A small image captioner, trained from scratch.
Model: 48-pixel images, encoder arch vit, encoder norm layernorm, encoder activation gelu, encoder moe top_k, encoder num experts 4, encoder patch size [8, 8], encoder layers 8, encoder width 384, decoder width 320, decoder layers 8, decoder activation relu.
Training: adamw at rate 0.0014, batches of 128.
Data: trained on regions of photos with short descriptions (Visual Genome), 101725 training examples, 18.9 epochs.
Rows from block 2 of the image encoder of a small image captioner, named by matrix and row number. Rows with one number within an expert belong to one neuron, the router's apart. Each number is 128 + 24 x the weight over its row's rms, rounded and kept within 0 to 255. All counts start at 0. Numbers have three digits each.
Before each expert's rows are labels from the 100 images, of 14976, where the router gives the expert most weight on average: "colour at peak" is the nearest of a few named colours to the mean colour under the peak. Only what is clearly more common there than usual is listed. The data: regions of photos with short descriptions (Visual Genome).
# router: router (encoder.blocks.2.mlp.router.weight, 4x384), inputs 64-127
# up: expert up (encoder.blocks.2.mlp.up, 4x384x384), inputs 64-127
# down: expert down (encoder.blocks.2.mlp.down, 4x384x384, transposed), outputs 64-127

# expert 0
colour at peak: brown
router.0:121105145158155130135115142098154169128108128145125089168105119076105111153114150119120106126146084151117102175137124135156108120121133118159099142129120116128109147092148171128088135098203178
up.0:151157144146136131140107162123116115148139143109147084126148159125114130104097110136132133108159132139126153113091079102136109107099125116131128109109132139125142104134114084142136116122128157
down.0:128120095072136130155138134125144133123119150181158138192154130120157124133151146100117109161139132138135149152127138130139103112120216074151128132140131156134104124116109105137135136142132105
up.1:149137126107106121158121149128152127117139142116145084114191183099122112106152112126087161123123130158101138148097086150124097124156127140167117199124115143142143146125134124091114099133136123
down.1:143113141100115105106148128162143154089135116148094138177170151135138126125139115141133134157136117161135136142121113133111117128132158109104127116146099156144116173126112114146124156129136142
up.2:101113083158125189104146192114134134087097116149129133129166142118105137127151108124123158151105137142150102103124148119120115126143142085113124152087129164119140140125192119120188126144120154
down.2:102125147127113131131127141130108140115139137124088118106037157144115133132135116131128150134119123101111141116137096110132138118108111130147141103110155146143146104135121123125129129144135164
up.3:136132135086109111146124121105104115122157139115128139136132156134128116090127128126129132115127101123184128142148120137148168116108140152162188127126125132085141082138108043138111119106139126
down.3:115122056136122124143150127121122132134107082113076142134143094127121132140114133076114124128140151121166162126134171123098114130152123172114125139113133117126141093133124135136121122125137122
up.4:136123146154158185116172169131093115128084120134122102117127157137135116098122113143098162120142145112118110117142125102132132107123120157161142098094149136125135133122166097132154113138142163
down.4:145137112052135127111103140151131105106115113106180140160110122135109127131131166085121132138121142114126143101148142141154141132147145085114124106088097095112148122122112125116125134105121155
up.5:095142128173126129135133107126136132159149117132146188112083060125137123143123134131185134136117132087162107108114170136103152109149090096131139096130147088143105120119174114135151139120110125
down.5:120122128139115113132117113192096133172122145145179114108101158121145139125136133173146120105141113132140131138129102121118120127128115156154135128137082173126155093138117140122137119143109096
up.6:132103154133180133103135143108123125131136112090097084107139170125111146095083085136133158112124149143109144109122085136162130086112113160143123124133135122126121123111103106139142114107108177
down.6:140142184101130131153118152146136132085133156140186152107143124112129127116131086147102140136120149119115131141094122136126123140161071118113105135098144116127091142122129127122140155096108108
up.7:152136149101125137140118152120135098108145158109144164138149120170131100118125146101128160155099138107160133104132146115139153157113148087134197119126094141118151133117121036124135135117144123
down.7:121124110142114140130123134142120117103137121103074144100152060125127121147128148063133142124126148125123121079114198121114168130127065151114124126098174077132118123135109129150139107131135142
up.8:118126139137106131145107100126122145112157138101158183103105081173164084118129159119150145163107133094167159125124176117097130131150124107104157121131142099091127141107179074145146133133127143
down.8:142102104132102110123135130170105150118136173140117124076090114146135123088124139167126133072143146116116143097114119128164157152136076186102100118127138121131129112150131114114140096142157143
up.9:169124100162139099120133176126164162089118176187130135131164162128124117133144158137073088116128112182083121129146084112167107167103114140130104151156075160121103175146109119127090124127158113
down.9:131131154056106154142111131140163101147140077090161164147148119120154131151124116157120146116123140106134139103128170130138120130125166124105135137164155078133136127119120132135119114133127110
up.10:155107127119123106121077125146100085134125083193117164126145122178146129100113155167075156127130149144117145127107105122113109146114160125159109071170118097146139147133125082149136135120151098
down.10:136133137101123136123137132104152137137110101122116108164118076127116117125135099072134104167110104108110103116124164126102132139162134126131109139138126112124148093132140112131107126122109169
up.11:136138105148114170113154172150150112121119143111170105106141148144130117120083090133115144154132134128127149133130120132139115130164103117119137136109147109103151082123132101100157090112086134
down.11:113126146104130105110128133163123122098142146184115154176112131135135124137145139136122122151126141157141139119126094136113127145092198113168121105153114152130087166125130116142136141146135115
up.12:188116187112129134161173156127109151071130146123153087122145128131099135109102123125103122129143099131118130142137108120155123151198121122136119125174118116093104112124123129137126103099137113
down.12:113129127173142118143158132120144166106115178140057123109153167123114116116121073141129127122139140120134145105139126103165095123157130078157123121153104071107141124135126105120124154120123131
up.13:164128172141101099117125164134126147077151146155136117115179120161094130112146103127095158112110147123123136144093112106154114103117133149168145099156147145119110134133128081136129090093117158
down.13:122125128134119125115116138143132105086138126154122119052084092141123138142134122138115123155139128124150128149132129098148087137153107117082092106156139145115126145117133140137095118111128117
up.14:151115154124176134101134153111147135127148112096103087129157169128118129092101093143131155117138125128107149117112089123131121105105129151148124122111113123110140129117102110146121132119089158
down.14:141129176099127116143118107170144133107146157142185144117173134119126126122137112160121132129128142135114124131112115142124116122154099118125099122107156130129087151121120121134127120142113098
up.15:116135133155193164121118153108111100135141123095134066116129156112102137112117090118138170108139106137121162122121105120132112099088117128134126145101131114088143101124124092140146107110137171
down.15:139125159141152139141134134130131133082135160176210103190194143111128162119140068134112123174130124123126135168112115137124130137154153114101110103139113126118125143121116142124130145141125118
up.16:114081062149148188139157199105158149123096088117167145134119156130163125140137114103146130104132129165158124138137157094140133132152140132108133141130158109117137124113164129102151112132129136
down.16:121109158171111088124119129148116114135128136132099124169051123115090134131133135137129118144151116115130122085120119119117134142100137089176123114133089082122143136145117131135112143105113154
up.17:157166119148099103147127120124123109167113144112101112094142142130118105098126127166084145122110097106128146130160114143112114095118101150126116172106145141159171111156119136085159134111114103
down.17:116149114142112146121130124136159141080127126136146135144137123148129131166111092114131114169115146153116134119131144141150091126138113088098121113111144112113111188137131134136131129155134129
up.18:119128133141138173118129142170142119112129105142085178119195107165150123098127096122152139127090131115154112089097161149133112116131158111161167127091117128097115157172155112112150132120089091
down.18:127142099068127108159116126096105117105142144131080131086115145121128115068116112099138156117117151132131204134137106132148109124101165176157138144113123155110153113117135139127115145127133160
up.19:153145127142089085155133115117143124126172143128138134141194132147133092107109150125142136098088150127142134143142111103143149121128149115151166126144088105110132102165095044132142106102160137
down.19:130128101158127133180104126142124108133112106147128143092161094131093153132151143107148122088128157131136194109118193116097109131119078200097149109155160088127148089130130125123132123121124125
up.20:117170122088123137138146105154128149087161182140121140140124110171146123109115099141088166174088190103131133136122120142152114151164095114096144113131125092096134160191117125133164093134067134
down.20:112112080073114121136103141124141149132118098142093112133069126142125131099136085117129144141123119131133109098135133128084145121093166186146107112125119189138100164124118115122122169139126121
up.21:122085124148168129116159127128132102130124110105100066105136124125124123101117129158110160114119131115148122129116134117169126088109122122181126136157180071129120125132097065144154131072143161
down.21:119141127131128139147163134138143089111145115162182122158137099133105129148112063128117109148108113134142157156085133113163089132165100106099123151114164088122134134117128136115129129106110151
up.22:130139131097133133158148138112123124130168140103143163118135134167119097107127151109146149112118128100176168133142139116128170104102139136150194116114103116106159099129112022134121117103157143
down.22:137143135130124152148122123140119123125127090087094146102161090121134117102129106094118144120125151121138150106108194122090127124128107188111130120142179068126133100128124131128118119123134146
up.23:137125126103086114159127125126134148144151117140170169165146123158111111090116154121133131106105143107175122122155108092121147097100150117131151135111107144115131102156125084141130158109167106
down.23:130130054140130118139099126090125155130111120135077151090125103103126112145132133129165154118129132117131173110111167113065124135111129174159134137166112128113130108148125129109121144133125107
up.24:129158086120115147129123126176141125088148162167128154083159123139146150095121094165114143131120152136135146115108140132179139131102146112122147105116086123096128156174130114137175143135099080
down.24:119130126149126114113103118092142136132101151111065115075176177116094121110115145102094105135135154138139103157148104129146106104133121106153116132149128150116098139137133134112109116144149157
up.25:100058159123185128137088147121138092124107076112117060096113150109115122127116139117141132113109109143125133130097109125160096110113117125194109127152175145170151132114136094128116132086143130
down.25:128130158192144157141131123146156117128136136159158119118152126110126139117132070117116143112133143115135128136107164120170102112133120085144136116081135092119121161115115130121121135121126150
up.26:132146145086105097133120112151071074174163133154140079125145114112130154105102122174128141134153146100107133125120136135110144128147113125140154103148113126127132136168069121131122087117146084
down.26:117120075114122159125125120115175127098130094127155163203050101149134122134136135119129118165160165141107136104157126129160094145151182099129110116095126099096124169143138145148117103112133141
up.27:160106136101159131091121144126102129127141139107096091116147157135117152106131085165140186148116131127094140119108062135129106124113148149103122116140124135116116116138120120123161136164104117
down.27:118158204123131143132122140138129144101136121134163133092130135135112140116139115164102143143123128141109104131128128133099135108167112135108118100082146103110114162121125129143141120114118118
up.28:102114081140137161163143110123126115115146126103187085136147141127177143128102119134179077114135121125131114169112151123177168117144120140127171170127129096096130143146102145107144117119144102
down.28:138134170141133110131103156144125105127147121129140141177059125118101146113138153072130125135126104135146106095125123131113118118102120069158131105109128116146110117132134113131124157106131158
up.29:115154068107150157140191065111124131162092169120098151121130180128136109106124135119109168128153129112125131125109092148144159125085117132106133169131092157103116143116109133138117165147111164
down.29:115137116107136122128147113102160113115124126122189120108014112132125133136141055078096125138134133138137112153125111121134127128161170087164120143106084125127142137138143127121145121117114141
up.30:132094130200121128120123139128130127149111132153082134109082134134133160109124107146147120149107079105120157075115116117111099131141134104144138163115089148112115117148140104141151139122124113
down.30:127130181121135098119116113138096149098116216141157132136147143130111132156144120151119144129134168121134187115116134140160132134111115105104117110126136110107143112135131132121142110122103083

# expert 1
colour at peak: cyan
router.1:146138158119127095148089144128069149102108155102140116072152204140116115095135130125132154139096129132106155101114063133109138123117113154141096169113143141121135094127116116123133138134090117
up.0:126141127121129121153161076134142158115155177129147170150123126130112131117110152160147077107137130120127142122124148126184154118107135124134154155136074115068106116126083154126119156107155127
down.0:133141042128140118120104125115144106126118110117098132065100149137100137070120067162110153152127121131123172103126064136104098122095143152109127125118140085133164115123117110142142161141129112
up.1:114151131121120118127132133160131099097166134148122127088099101123125131109112114129124161125126166141158137124100140136144132117134092128138126134144126103086164146181130113120142127130110117
down.1:143130126150153128122130114094121118166130103149069155209110106123136118175126142044120104104126146125112147119149146115118132135091155105104141108115153155143104116143127129117144117113103178
up.2:128101126167136123119129138112168107156113115173135163141147112103139123200099211137133116139109134142104082147166141083133147149130127126144140082133094104145141121125128136148111133121213123
down.2:125122105161125096117098131154114136134118112128095124058117138138138157109131125130119115106131115125118170088128110140127119140146103169129124107137158142147152093149133106112129112101132097
up.3:144128101105126136120138131142112135135169148129141111163137186131136105125101114108136132148129175172111138146138090096150121142108156142091152133129120128083165109123092108107110114144157128
down.3:130131121104131129139147131143121128129118100122118150132102087138147135151135137120150135112125112136125126125114223132124133127150113067157113134132083112123118141139130138129140133125137099
up.4:136110119161131121149118121126160118161130114126172104117131116099133137136114133139146089092147137153092097126116124102126127119117132124151144119157107112129162148154131133106094118092177111
down.4:137118095094140127122149122135105134151117159114119135105144176121123110120121129164105138189131164127113181121149086119141133113147130146119120140146135136129119130128144145128134170148139118
up.5:173131153116142166132180156128125146051124160138155127121128133161085148104098135132085116131110122130095128119134109139171135151185110089146125099157108122108091144124115121173124090092129156
down.5:121131096099126129148116142129155104128112144135096141132146132141132132136126072142129103135135125123105155161102129120169119148090117141085121109144133093136128145111113128155130143106140132
up.6:091139113146149104176092093115157083134143117142142172080157069135124098174142174136142110121084127135160156147150170106129137159123119124142156149166120103139135140104125135134099122108154136
down.6:130130067130141136144136117125119142134134107094079116066153122112124139118142149172144126122150120135129122085087132125105137113151144127163127169152133165131140142141121121129134128140159157
up.7:134156122148106123141152123150145138119166168144172156083174143118128139154095122109122093125133131132112133129151144128171141140128103109092165126106076093149121140111131140147115126123166083
down.7:132149103183132115142115123163122119125133154115180133077254159151130111136111115135120094106126127145100108100147144141154154140104103123123126133138092121139149167146115120131124147110146101
up.8:127156134167100148128131130162116130101140157163150165112197158124139120155136097077110090117123148154121134111148146116149142147136100110072135112132099106118134151118154139136124118131124081
down.8:129132127179127116122135145154114126129129171136201144106236143146133131153131099150110114129118131137101090111129150124131134133142107146101106130113061140128144172140138132135112138125115088
up.9:116125092146117135144131136116151153151151138164162183126152110114135084158109120130159125094119123151140137115103164098131121141125126100112162138114115113129141149116152105148114134103154101
down.9:127128129169138136135148097134101132107128128115131161077152145141121146166133154108086124125111129132125105107122115135121102154143128161102145137152127077139150124123138110127119157167112111
up.10:083145130114151116165071076134115114136150144108112133135130127097127125137142151133206099104121128108138137126121143118134108111063139132157149143126106135117128121135128126152110175144146133
down.10:133126119104134127119168132100161138123148130105106104135117118130153125096100030112117148116115170125126152146092113135143149131101095103112133124174114070116145135132129126115127126121142133
up.11:147144097108145140114165147109165149150143114135129164164167086129148114117139070081128126075142162142158078139122165123159152139123128113158152106148140091107113148119141100136109147091179143
down.11:128115108150125125173102091132117096108130117104171133105137088104142131112121207123165095167097110122118107107090168113110123116141088132148156119116111059177146095129152128163151175140101133
up.12:156146143147151108145184099097131145182101145131084152110134162147135107093123142117093167092135143107142140120130109100121185114102108174146112142164141089147142116099128116143105132130148146
down.12:134136055081124149128166121143145064150119103171136100118100110120121127122133141181125125141102145116109161155113129124146114148127138093154125154130113089136149159131129106131139122135118112
up.13:079097073132132176176159161102135149115116122115154151123148162099130128144140132133180092103116130130141107126119149102146147110126133120125147154119143134113121122127128142101133142116133126
down.13:118127087129140130114124128105129118146146160125076145133077133118130115103115115123122154140113134112158169142132139126136121118092121141091121168134125085114142129123132131135130143112126136
up.14:068141092140145133129122136150132139128161140157141120153074122113169123141138148112138125134157141169101141126103105105150114130113138160125142141123138133105167130163095135145115089177171149
down.14:130122159103154100135143133151130131132111097065066117093116115128130119074146155137117149111112149149133175142125163140115136107118057157142089139100168115135106122149131150113130114111150118
up.15:111130139106118129174120096116128136117156161112137121151150145105102117159146129109158078137106100079121099139113147143105157133123142125159169168125116154151084126114101159104101104114150122
down.15:138138106128131139122128122121124093170122140166107118094085107115134128092133146180135119116149124151158146112105156130113136141099112147163138134147142069147143139123135145149127127128132158
up.16:103139164146137162152129161108134117113175103103121140119092099121142122121138128081159095075112156088178087114160169140132180068148104089137172115091165121144076119136147094115127106115137157
down.16:124094107068124121109120101092101122140142114121169130125141091127113135125149164109129138115116123107152141096108139131097100131141075175129143140092144132137139095148140121130131124117125105
up.17:134090119165172179131160126098157155119064132161096120096132133106116097139112151123108146120117149154114105137141117133166142110123110116119106111115088140097114156146147169116102143131144159
down.17:141117074090153088108144154143147103110141161127088114172071170154111143106129103085101116128115138139124141131134108136127098130147124139136133115114123131148178163117118144142142137106132143
up.18:126116115097136146132092130114133113146111107153099147116151117092121129184122127120163131154124114169102114122137140126108106172129160094137128139121103136128122183127137147138121149150167149
down.18:115151129115138124149111133119109105108132111117097137078109127115106133075123149116124143113130130105128156143126150132110111122092119169133136110124171070134147100112113113133145153136143136
up.19:116119089172117130105165127122186121159140154183120122120161118131114141162110109119123110117162107139112143109117128109142122146124108102097149122107103129116107140124130127148107127111152088
down.19:134127121170137134115104103167104106150123181137180115090221183141142148117136118137118121161120093141118077100128109138125128101146110129123116128135077156129160168121135130109133147134133086
up.20:106111138173131134141145123140117108163142102149112094083179108133134135149118109103131156111139117131120116141126153130124094092145102128076171149101120136141109145127152129116130110076137094
down.20:126119068184123100147108129152132110103133153133163144075231132149148125145145076193133121135104145126110112126108151121148120136120112138116117103147092129123123196168136127134141139125129080
up.21:163124139163157176122145172119160150138069118139100156130158142116126113145142135134105133116134120154129077090124127115121142122106116107150132114085093133130121142104183152107091163152160185
down.21:109132117073133124136140136100136083104114133149080096135091166134122113115131169144132145114104142151145165147152093137138086156089114137203151158119109101130150169123123129116150122120147110
up.22:088138130113111158132120154130139115110151120171124095110140154121128130143154145200120092109162149140115103130089128132152112133079131109179149121146112146137138183142127136144123108161159140
down.22:126139159164105124123143102090112140127129148107052125209137183139107147135131118105118109144135140133087061106115109132109147126108142140188117121156115126127121124103118135133141120130146151
up.23:099117135127145122146132127129159120146127101173151110085137096099140128119137125159087167113124163153110112166140112140140127129129084117111146120160113115145152187167159162142131118139144087
down.23:122122163207119123134111116123122135122124131154044137210210160139139126160132128080131135136127145140126191127145094145105103114126157143157123111124155172129110111134142105127126116123119187
up.24:142189181164118086145077103109085122146175143124112116149160121132125125096125170101123124126143113117123107126116130130101120120074116145164137122123103099142127116124146119126092138135164147
down.24:105142045104142152119171121105135118101136141162084129094108115124180131096114121171118150138128160116124170124100148142176114150132106099165151131145121078154138117134139131115134107126136138
up.25:138147114118120109163145110128144105188171136131176123144139120089129151127065132137176094102137118160101140110157120108145139137164134097124129129154138060109145113138091132150117149093147097
down.25:127150107017131139135119118145137145081141142130123135044100130130125131127128137138131135124119135137128156122138120118161128142136125150141116105161121137115114142118111124103127117131136120
up.26:102132117133124178127146109162111100153158104173122155090119075126147147138126140115162129138131142135125116133098161132145120117157106085100162076138095109105117154167109117148118094088151145
down.26:095128113165153130130144160161138157139128167166132138152123116146117130130136075141134113107127124143107155144132154157146129122121135116087127111108088131092121170133117138115132133097119118
up.27:141142139110097147122111164170111164110121125147118124091110153109130152117140131103106136134134131134091155096135108145117135142115091106077115143086115102094111117131168155117151118166122124
down.27:127120123158146095113156158118157122145138104157093111233092115134122111160132131053109111098136128122118098137149126124153108130114150137123119114102087166147085181143119140137125136115113160
up.28:125115126127141112111105126080146100163162075132108143094133114120129095152122176140158167143117157132142143138135123113109098139110118134138143116137129125097161114126119094125078125104217158
down.28:115140113150139117120153124169104141114108114096073099109125123154144140078130113165127133087112128135126159139119136124136098139135116095141125130147123141134131103133131132131142120090129103
up.29:128121115100140149114152155132120161109150167149165139129144188133141108115115135115112141140151152181099159161144123087175120167125124129091145148150115137092159124118106101123103098130162143
down.29:115136151158134108137120121145125128115120126102113143146134100135132142129146150097127122095119127117129126130125181163108116118138113121193123138152095159133134111133128126123129130119135101
up.30:170158190168106070115108114114128131150160148109120110159166119154123122111129138121085086086113131132092119168151112116097124130114116156155119111161147089146134126097098123120093085096157145
down.30:129142024140148157139113125128121127105125121125086159052069122132140129114126163120125146160127120132138174095131184111146132130102111105081151150077128094155145114108143132109142138136126140

# expert 2
colour at peak: grey
router.2:137080072103122085097092140160157107123136109119118192121124111152145108120103135124123105116103163127140153131130129098136106159112151132122087124133113181130158147126105167068147124131120106
up.0:125136139137160154137180144120143138105100169123152113099144126084121091142111124117127120127115144147134116146141134151171117132129103110122126103091130095108117139122120145140102105101139166
down.0:131113152115121130123097139116115122131148080134122136156086084133137126160139141168160135113132081117129076110122176118094139113153158145180122115143132159120124160133102160150129120135141113
up.1:121172130116138125121110097136078107169113135147117183123135135119159128152154131147150124146146153141126114098125126131114149129061154137111149138113068136122143150139142133178124174177128155
down.1:135126093121142167146161129075116113126134137128117109124109142113114103108131115123125104107118105123114144149156125120133143109184124140112111134119142069130138096111117142111143113084144122
up.2:119144131123155169122129148152143161109091155139125132066140157093127105111144140126114162128141122135124092132122126131145127129070088132137144158079070195095115140113150148110123178139154151
down.2:132123103110150089116148120153126143147114104123109109127103141123122152127122154150125132092120148158117161116138143123166131126170128177166113127151151099115156120134133131134153097097116134
up.3:162087118190136107117080178161135144112092136139120115117152134119099111101124146107104139166109119145079089085162098141097113151143126107148097137111126128137135158141172126096133106145107138
down.3:128131132078125131139128128104160112100141144175161129175131098131135126152129160107106131120122161115117129165149154125124105124128106142111136133133115176131140126140123112119095137134138127
up.4:146157155135122143098179113119084116097165133139134135144214102121095092129137158116087105116142129106105079138138129127119128122137132065130121127116078106126094112110123132157095098124201142
down.4:120143171139123161094105134130113118119127133159122103148122110140095140084148140089092157109094152114162131134132146150151127122131146146158137093121124142112134142135160113114120130143122176
up.5:134125161172158148110116128151143125135100156122081134150114124131112155123157121063109105154131114099121112092115144150127156142105141115140111155131108152157129146120144115183117149137105177
down.5:122115147163120129147149100088097134106120068115144103127084142146119152148130110114119142123124113134090106140142106124132161121183117142126112097100170156124143094112137153139125120121151139
up.6:115161162122119124098098143145120106090120146129153154145169139156152132144174128153092133136151175126104089115131135150117163149110116130146146078129087121129104174156119135170130109175133147
down.6:130116139165119118131115130120121127150124063120089100141185158140104135119132147121123142130124116122107102169147072134108117120209154154150132142128130145125144113132114110128124129130117160
up.7:139143123121116144117197119115120112157142144106124100092120160147122134128084127154122153092148119075155149141123121103129156104147114160111149118117123131119136117111075110142140103114151162
down.7:137127111099129160131144131140111074168143102092093134126180087133130115104145117128168116135103090124114098117161122115108157136163158123056142122088150122138106127114120137125137135128099128
up.8:094151122122171174114179120123130142133124130107085147096064097119144137136109115081127147115148108110143152133133162186145138089140076166112129127119144148134112144122139136141117127122117173
down.8:137119088114142165150141123144148110128114083111152151134070089126141148134138137111149141125128119138160123122124159141102131142168057184099116126123159155118109131125143145133116102131114095
up.9:108135112113091139147125109104101122156110151149137147116150206134132126140147122146118136157162129096149158121121104111090126143106113164131161154134111144128135133113117108113132122163147165
down.9:135151103078144153119163129135104127139129113099136117163147111115110133137123140165134122150132117142142174148115141149129133132159173096056130115140125077105121146135139101119102134116140125
up.10:115136154162137098121073125101087114171174095111122100137161105124139111111116097087140161102151132133137131132124140136089089104103135110146164106111157127142156120139162077123138128135172130
down.10:119145167160130142138117150132145118071125137099165114062142196120088105105130118059128139143149128128134121107133121129138151126216079101124122120119158066123131082122143127135142115102104143
up.11:148131145181131120149128165087135151154068126135159160112148211154116097105136114104106126073157128162118127137135086095103147111097137135155090137137135114117129115111140117116115144119151178
down.11:112135102093138125108132117156088156156130146154104115149095130133117152146116172134138126160154109132100164120135119116135112121135171113117124117132079143127148169142148140143131151149127158
up.12:104073144126156098114117086076133129143099109100125077147148123116111107146113165135149117129123165156136153174123122117178125114095136148170118135162185119164111093126137145130119113076185116
down.12:127133116124127135135071089137142124094145122120147131087149177110113132104144110149135137167108112136126076080137100128112114154121153104188137146110149204125132120127132135126129148161132135
up.13:100146190121123151125163118109130111124123135135173114166180098101125111146123116136116108122144163118145065133125147158131151135155104092185146086126137107160117157114135130149114091137133170
down.13:149118125148119117147107118103132104173127107111063130187150167127138159110118114148169141163141136108108117118141127128069131125104201119194127140137125193136170152119115115136147141143139155
up.14:142119145115139134105081140111140157109097129116113078071125158100118099156150129150128130142139104158078129149153113117117138149136141158154071142130126112120123143126123198111101109146134137
down.14:108124153184114101101110113145123180131129129161141089156046130140109145103116144033140123131129127137135076132135078124117109130180140124140125120095121151149100123122113127149124117145122149
up.15:075138111103114151112122095153134093162126129128119149143113112146160141141144104165140134108137172093153089103092173142126176122100108150118157095114161098158107170148141152187142107153119134
down.15:132117160166116116120128122098144096120120100124102112160127144135108134139134125144130127153112125134123159140132084120097138116177145160170125126127107127099123130144128141134111107125131154
up.16:126163112135127138135125137124103126137143179135145120163144151112147131150134124103145108141153141149117100139140127144109153154088118123154137153105082155142114145136098144117104156127110155
down.16:090133127140128122110155138132118124116138117140138133187119172115094108137108135091117130123104113140149118133141103142132118123153134083104129149107123140132115134118120155140097119111127119
up.17:149088121197128088130109132119143145150119145168137108148165135122134129146136156102099151099137130165104112146124092139128116081101129143167119160093107159160140112163117120084101131096176112
down.17:135118105074118139119142157106111106058110135100145153112146157128119118120143141127104115131117131125128135108148132122135110118191110096113143110126141126109122140131132146116140101117142132
up.18:108113135139092139099143109139140133122122139149170125167195162152139140163113168091134117124141117112122128120080126154137121118102133089147151107114141133148115144112140119193130084118172142
down.18:139109106134109143139173129111135139146133115173101100123172158148135122148121199128127124114138131109133103136144125099131166136122125137191081123148098142143111164133114130103104109125122154
up.19:112141087113127127139100090126089086192121112134126153136146147110147128161150134150160127142149149120136107102132127132105161111061137136152131160097078156139128126133109130140118162162138113
down.19:130131120129141145139178148117142126104143146130144126122120119113113123130132130090130111150109117140121147131132114124153153121221126105068132095114145067114135103122121129127111102107128112
up.20:122120087158139144155122188108133129134082093141138124123145176100143122104120117089128121119126121191115130144150111112147138133158116134121107159134131080146142093142169118117114113097135149
down.20:149090191070105134105115129138106108128134101137108122140064132115088129103122144134136130135132093138101161096132144145121101125122097136216132139123100137135106142101134135131108119109142149
up.21:170131165131137132123081175133150135103117129119142084058203166142106110115146148119115122127147158152096071116109097123120127120140119101168102113121117136146101127109157138076087110147165151
down.21:137121107168115131142083118135129120114137148171116106105162140131120143122132092084112134124111098130127112109153109144113118111159092134146131133102110097165170155127143126140113162130136183
up.22:079174130102087102136170062124120127189137151149140155131176111091149127145164107148148118098172148101136095102119139136102136094096095129134157124099157125152104136143096152144109121142141112
down.22:129138154165098160119116083127128128115132172162096117125123139152127139107107104101165136140140137119132123153146092097121169101198068116141137096122104144133114107149148127116146115113140140
up.23:117118128110117120158124102078139140149130127125100104169203106106115110174101137159140150131152119089149125166116129125113093134145150119133123146119154148175119139093132150146096121129154134
down.23:124146094219119110124120110151119139114136184132048140080176145161131129114130139169125109117136139117122136097115124145145121119091106156142107107114142114141104107123107119111139129159143128
up.24:107174129151095125122105099140116130109175153131134140158147126120155113153146103122139105129130163160116116147113124142150137146105164131123153099150120112134147159144137146166113131148140118
down.24:104126140159117127132134115153119127138122108145149116154118147148100125102124123095114120157136139130090124116123105133123117132231141091159132128106148106122126101136113152154121139103127149
up.25:129100116144206132117140103172150092147082107138131160107121116122148103122089143124139112098119123189121154186151123137153086128103127137122095125133093111069148109140122163094138172096120093
down.25:121120108072122129150128116128116136120145116135132116106060120114143146091133136116123142126130130128144125107116107115115142136119100180136145146118190134133113098118103149144101132135145168
up.26:132168153121143152154187091099125155158095195126115139061154153103124111101138115137101151113143141106136147140106119144149163105089112138132152157122092135112100143093138148126126180123123146
down.26:148107096196157122114117120185142136111136071141079130135123133112138142146150206142142103151125100129151141105127145136146091117180134103193135129130141092142145141114144127155112114119136148
up.27:167103120148124141113078157138141156104104117157129124096130155140111108138157137119087123159140124155068126114181094114092113155142148142153103132120074156131130144141149147114125115187108133
down.27:134134139165114128133146135127082123119115138151193094216086136115159157149123130038104115141121136134127143167140112111129155112127126136119128138090114112127114113142116112142137116150128142
up.28:151124161127130137116185120133149106139125117091099113119079098148110153090096118112102119111127116058136157125103144138142130105131103135099126092130156159165118129104114097146145131102094140
down.28:152099141107130154145153119129118105134121082108143143152127092134138130128112119121157152147121124124143088154111161105090160129174099168066144133085170120138086158141132127128131108126119119
up.29:144152120103132140152181138131176139115108150116125102110130125142112116126109108118094160113140120149123136167108117145157141119158096133172119120160144113133132161106122117150129114106165168
down.29:127108165104139149150104107116094095148113056145117086140070135122115146170119136089133134147120098129129123147119131122094105127169132121158126139108128194140113145090095135114130120159129159
up.30:100160112101135138109118106151096095169110129121106182126159142131164135156177136150134121132118173089148099106134143137134160131071126166144154110119099128142128134122119139160138138167103126
down.30:127147122131098140140158131076129119140123109145143126185131137126123148139117099141129124133126099114133132154120118128106157122186118151106124128136103109135124100137128137130106132134131117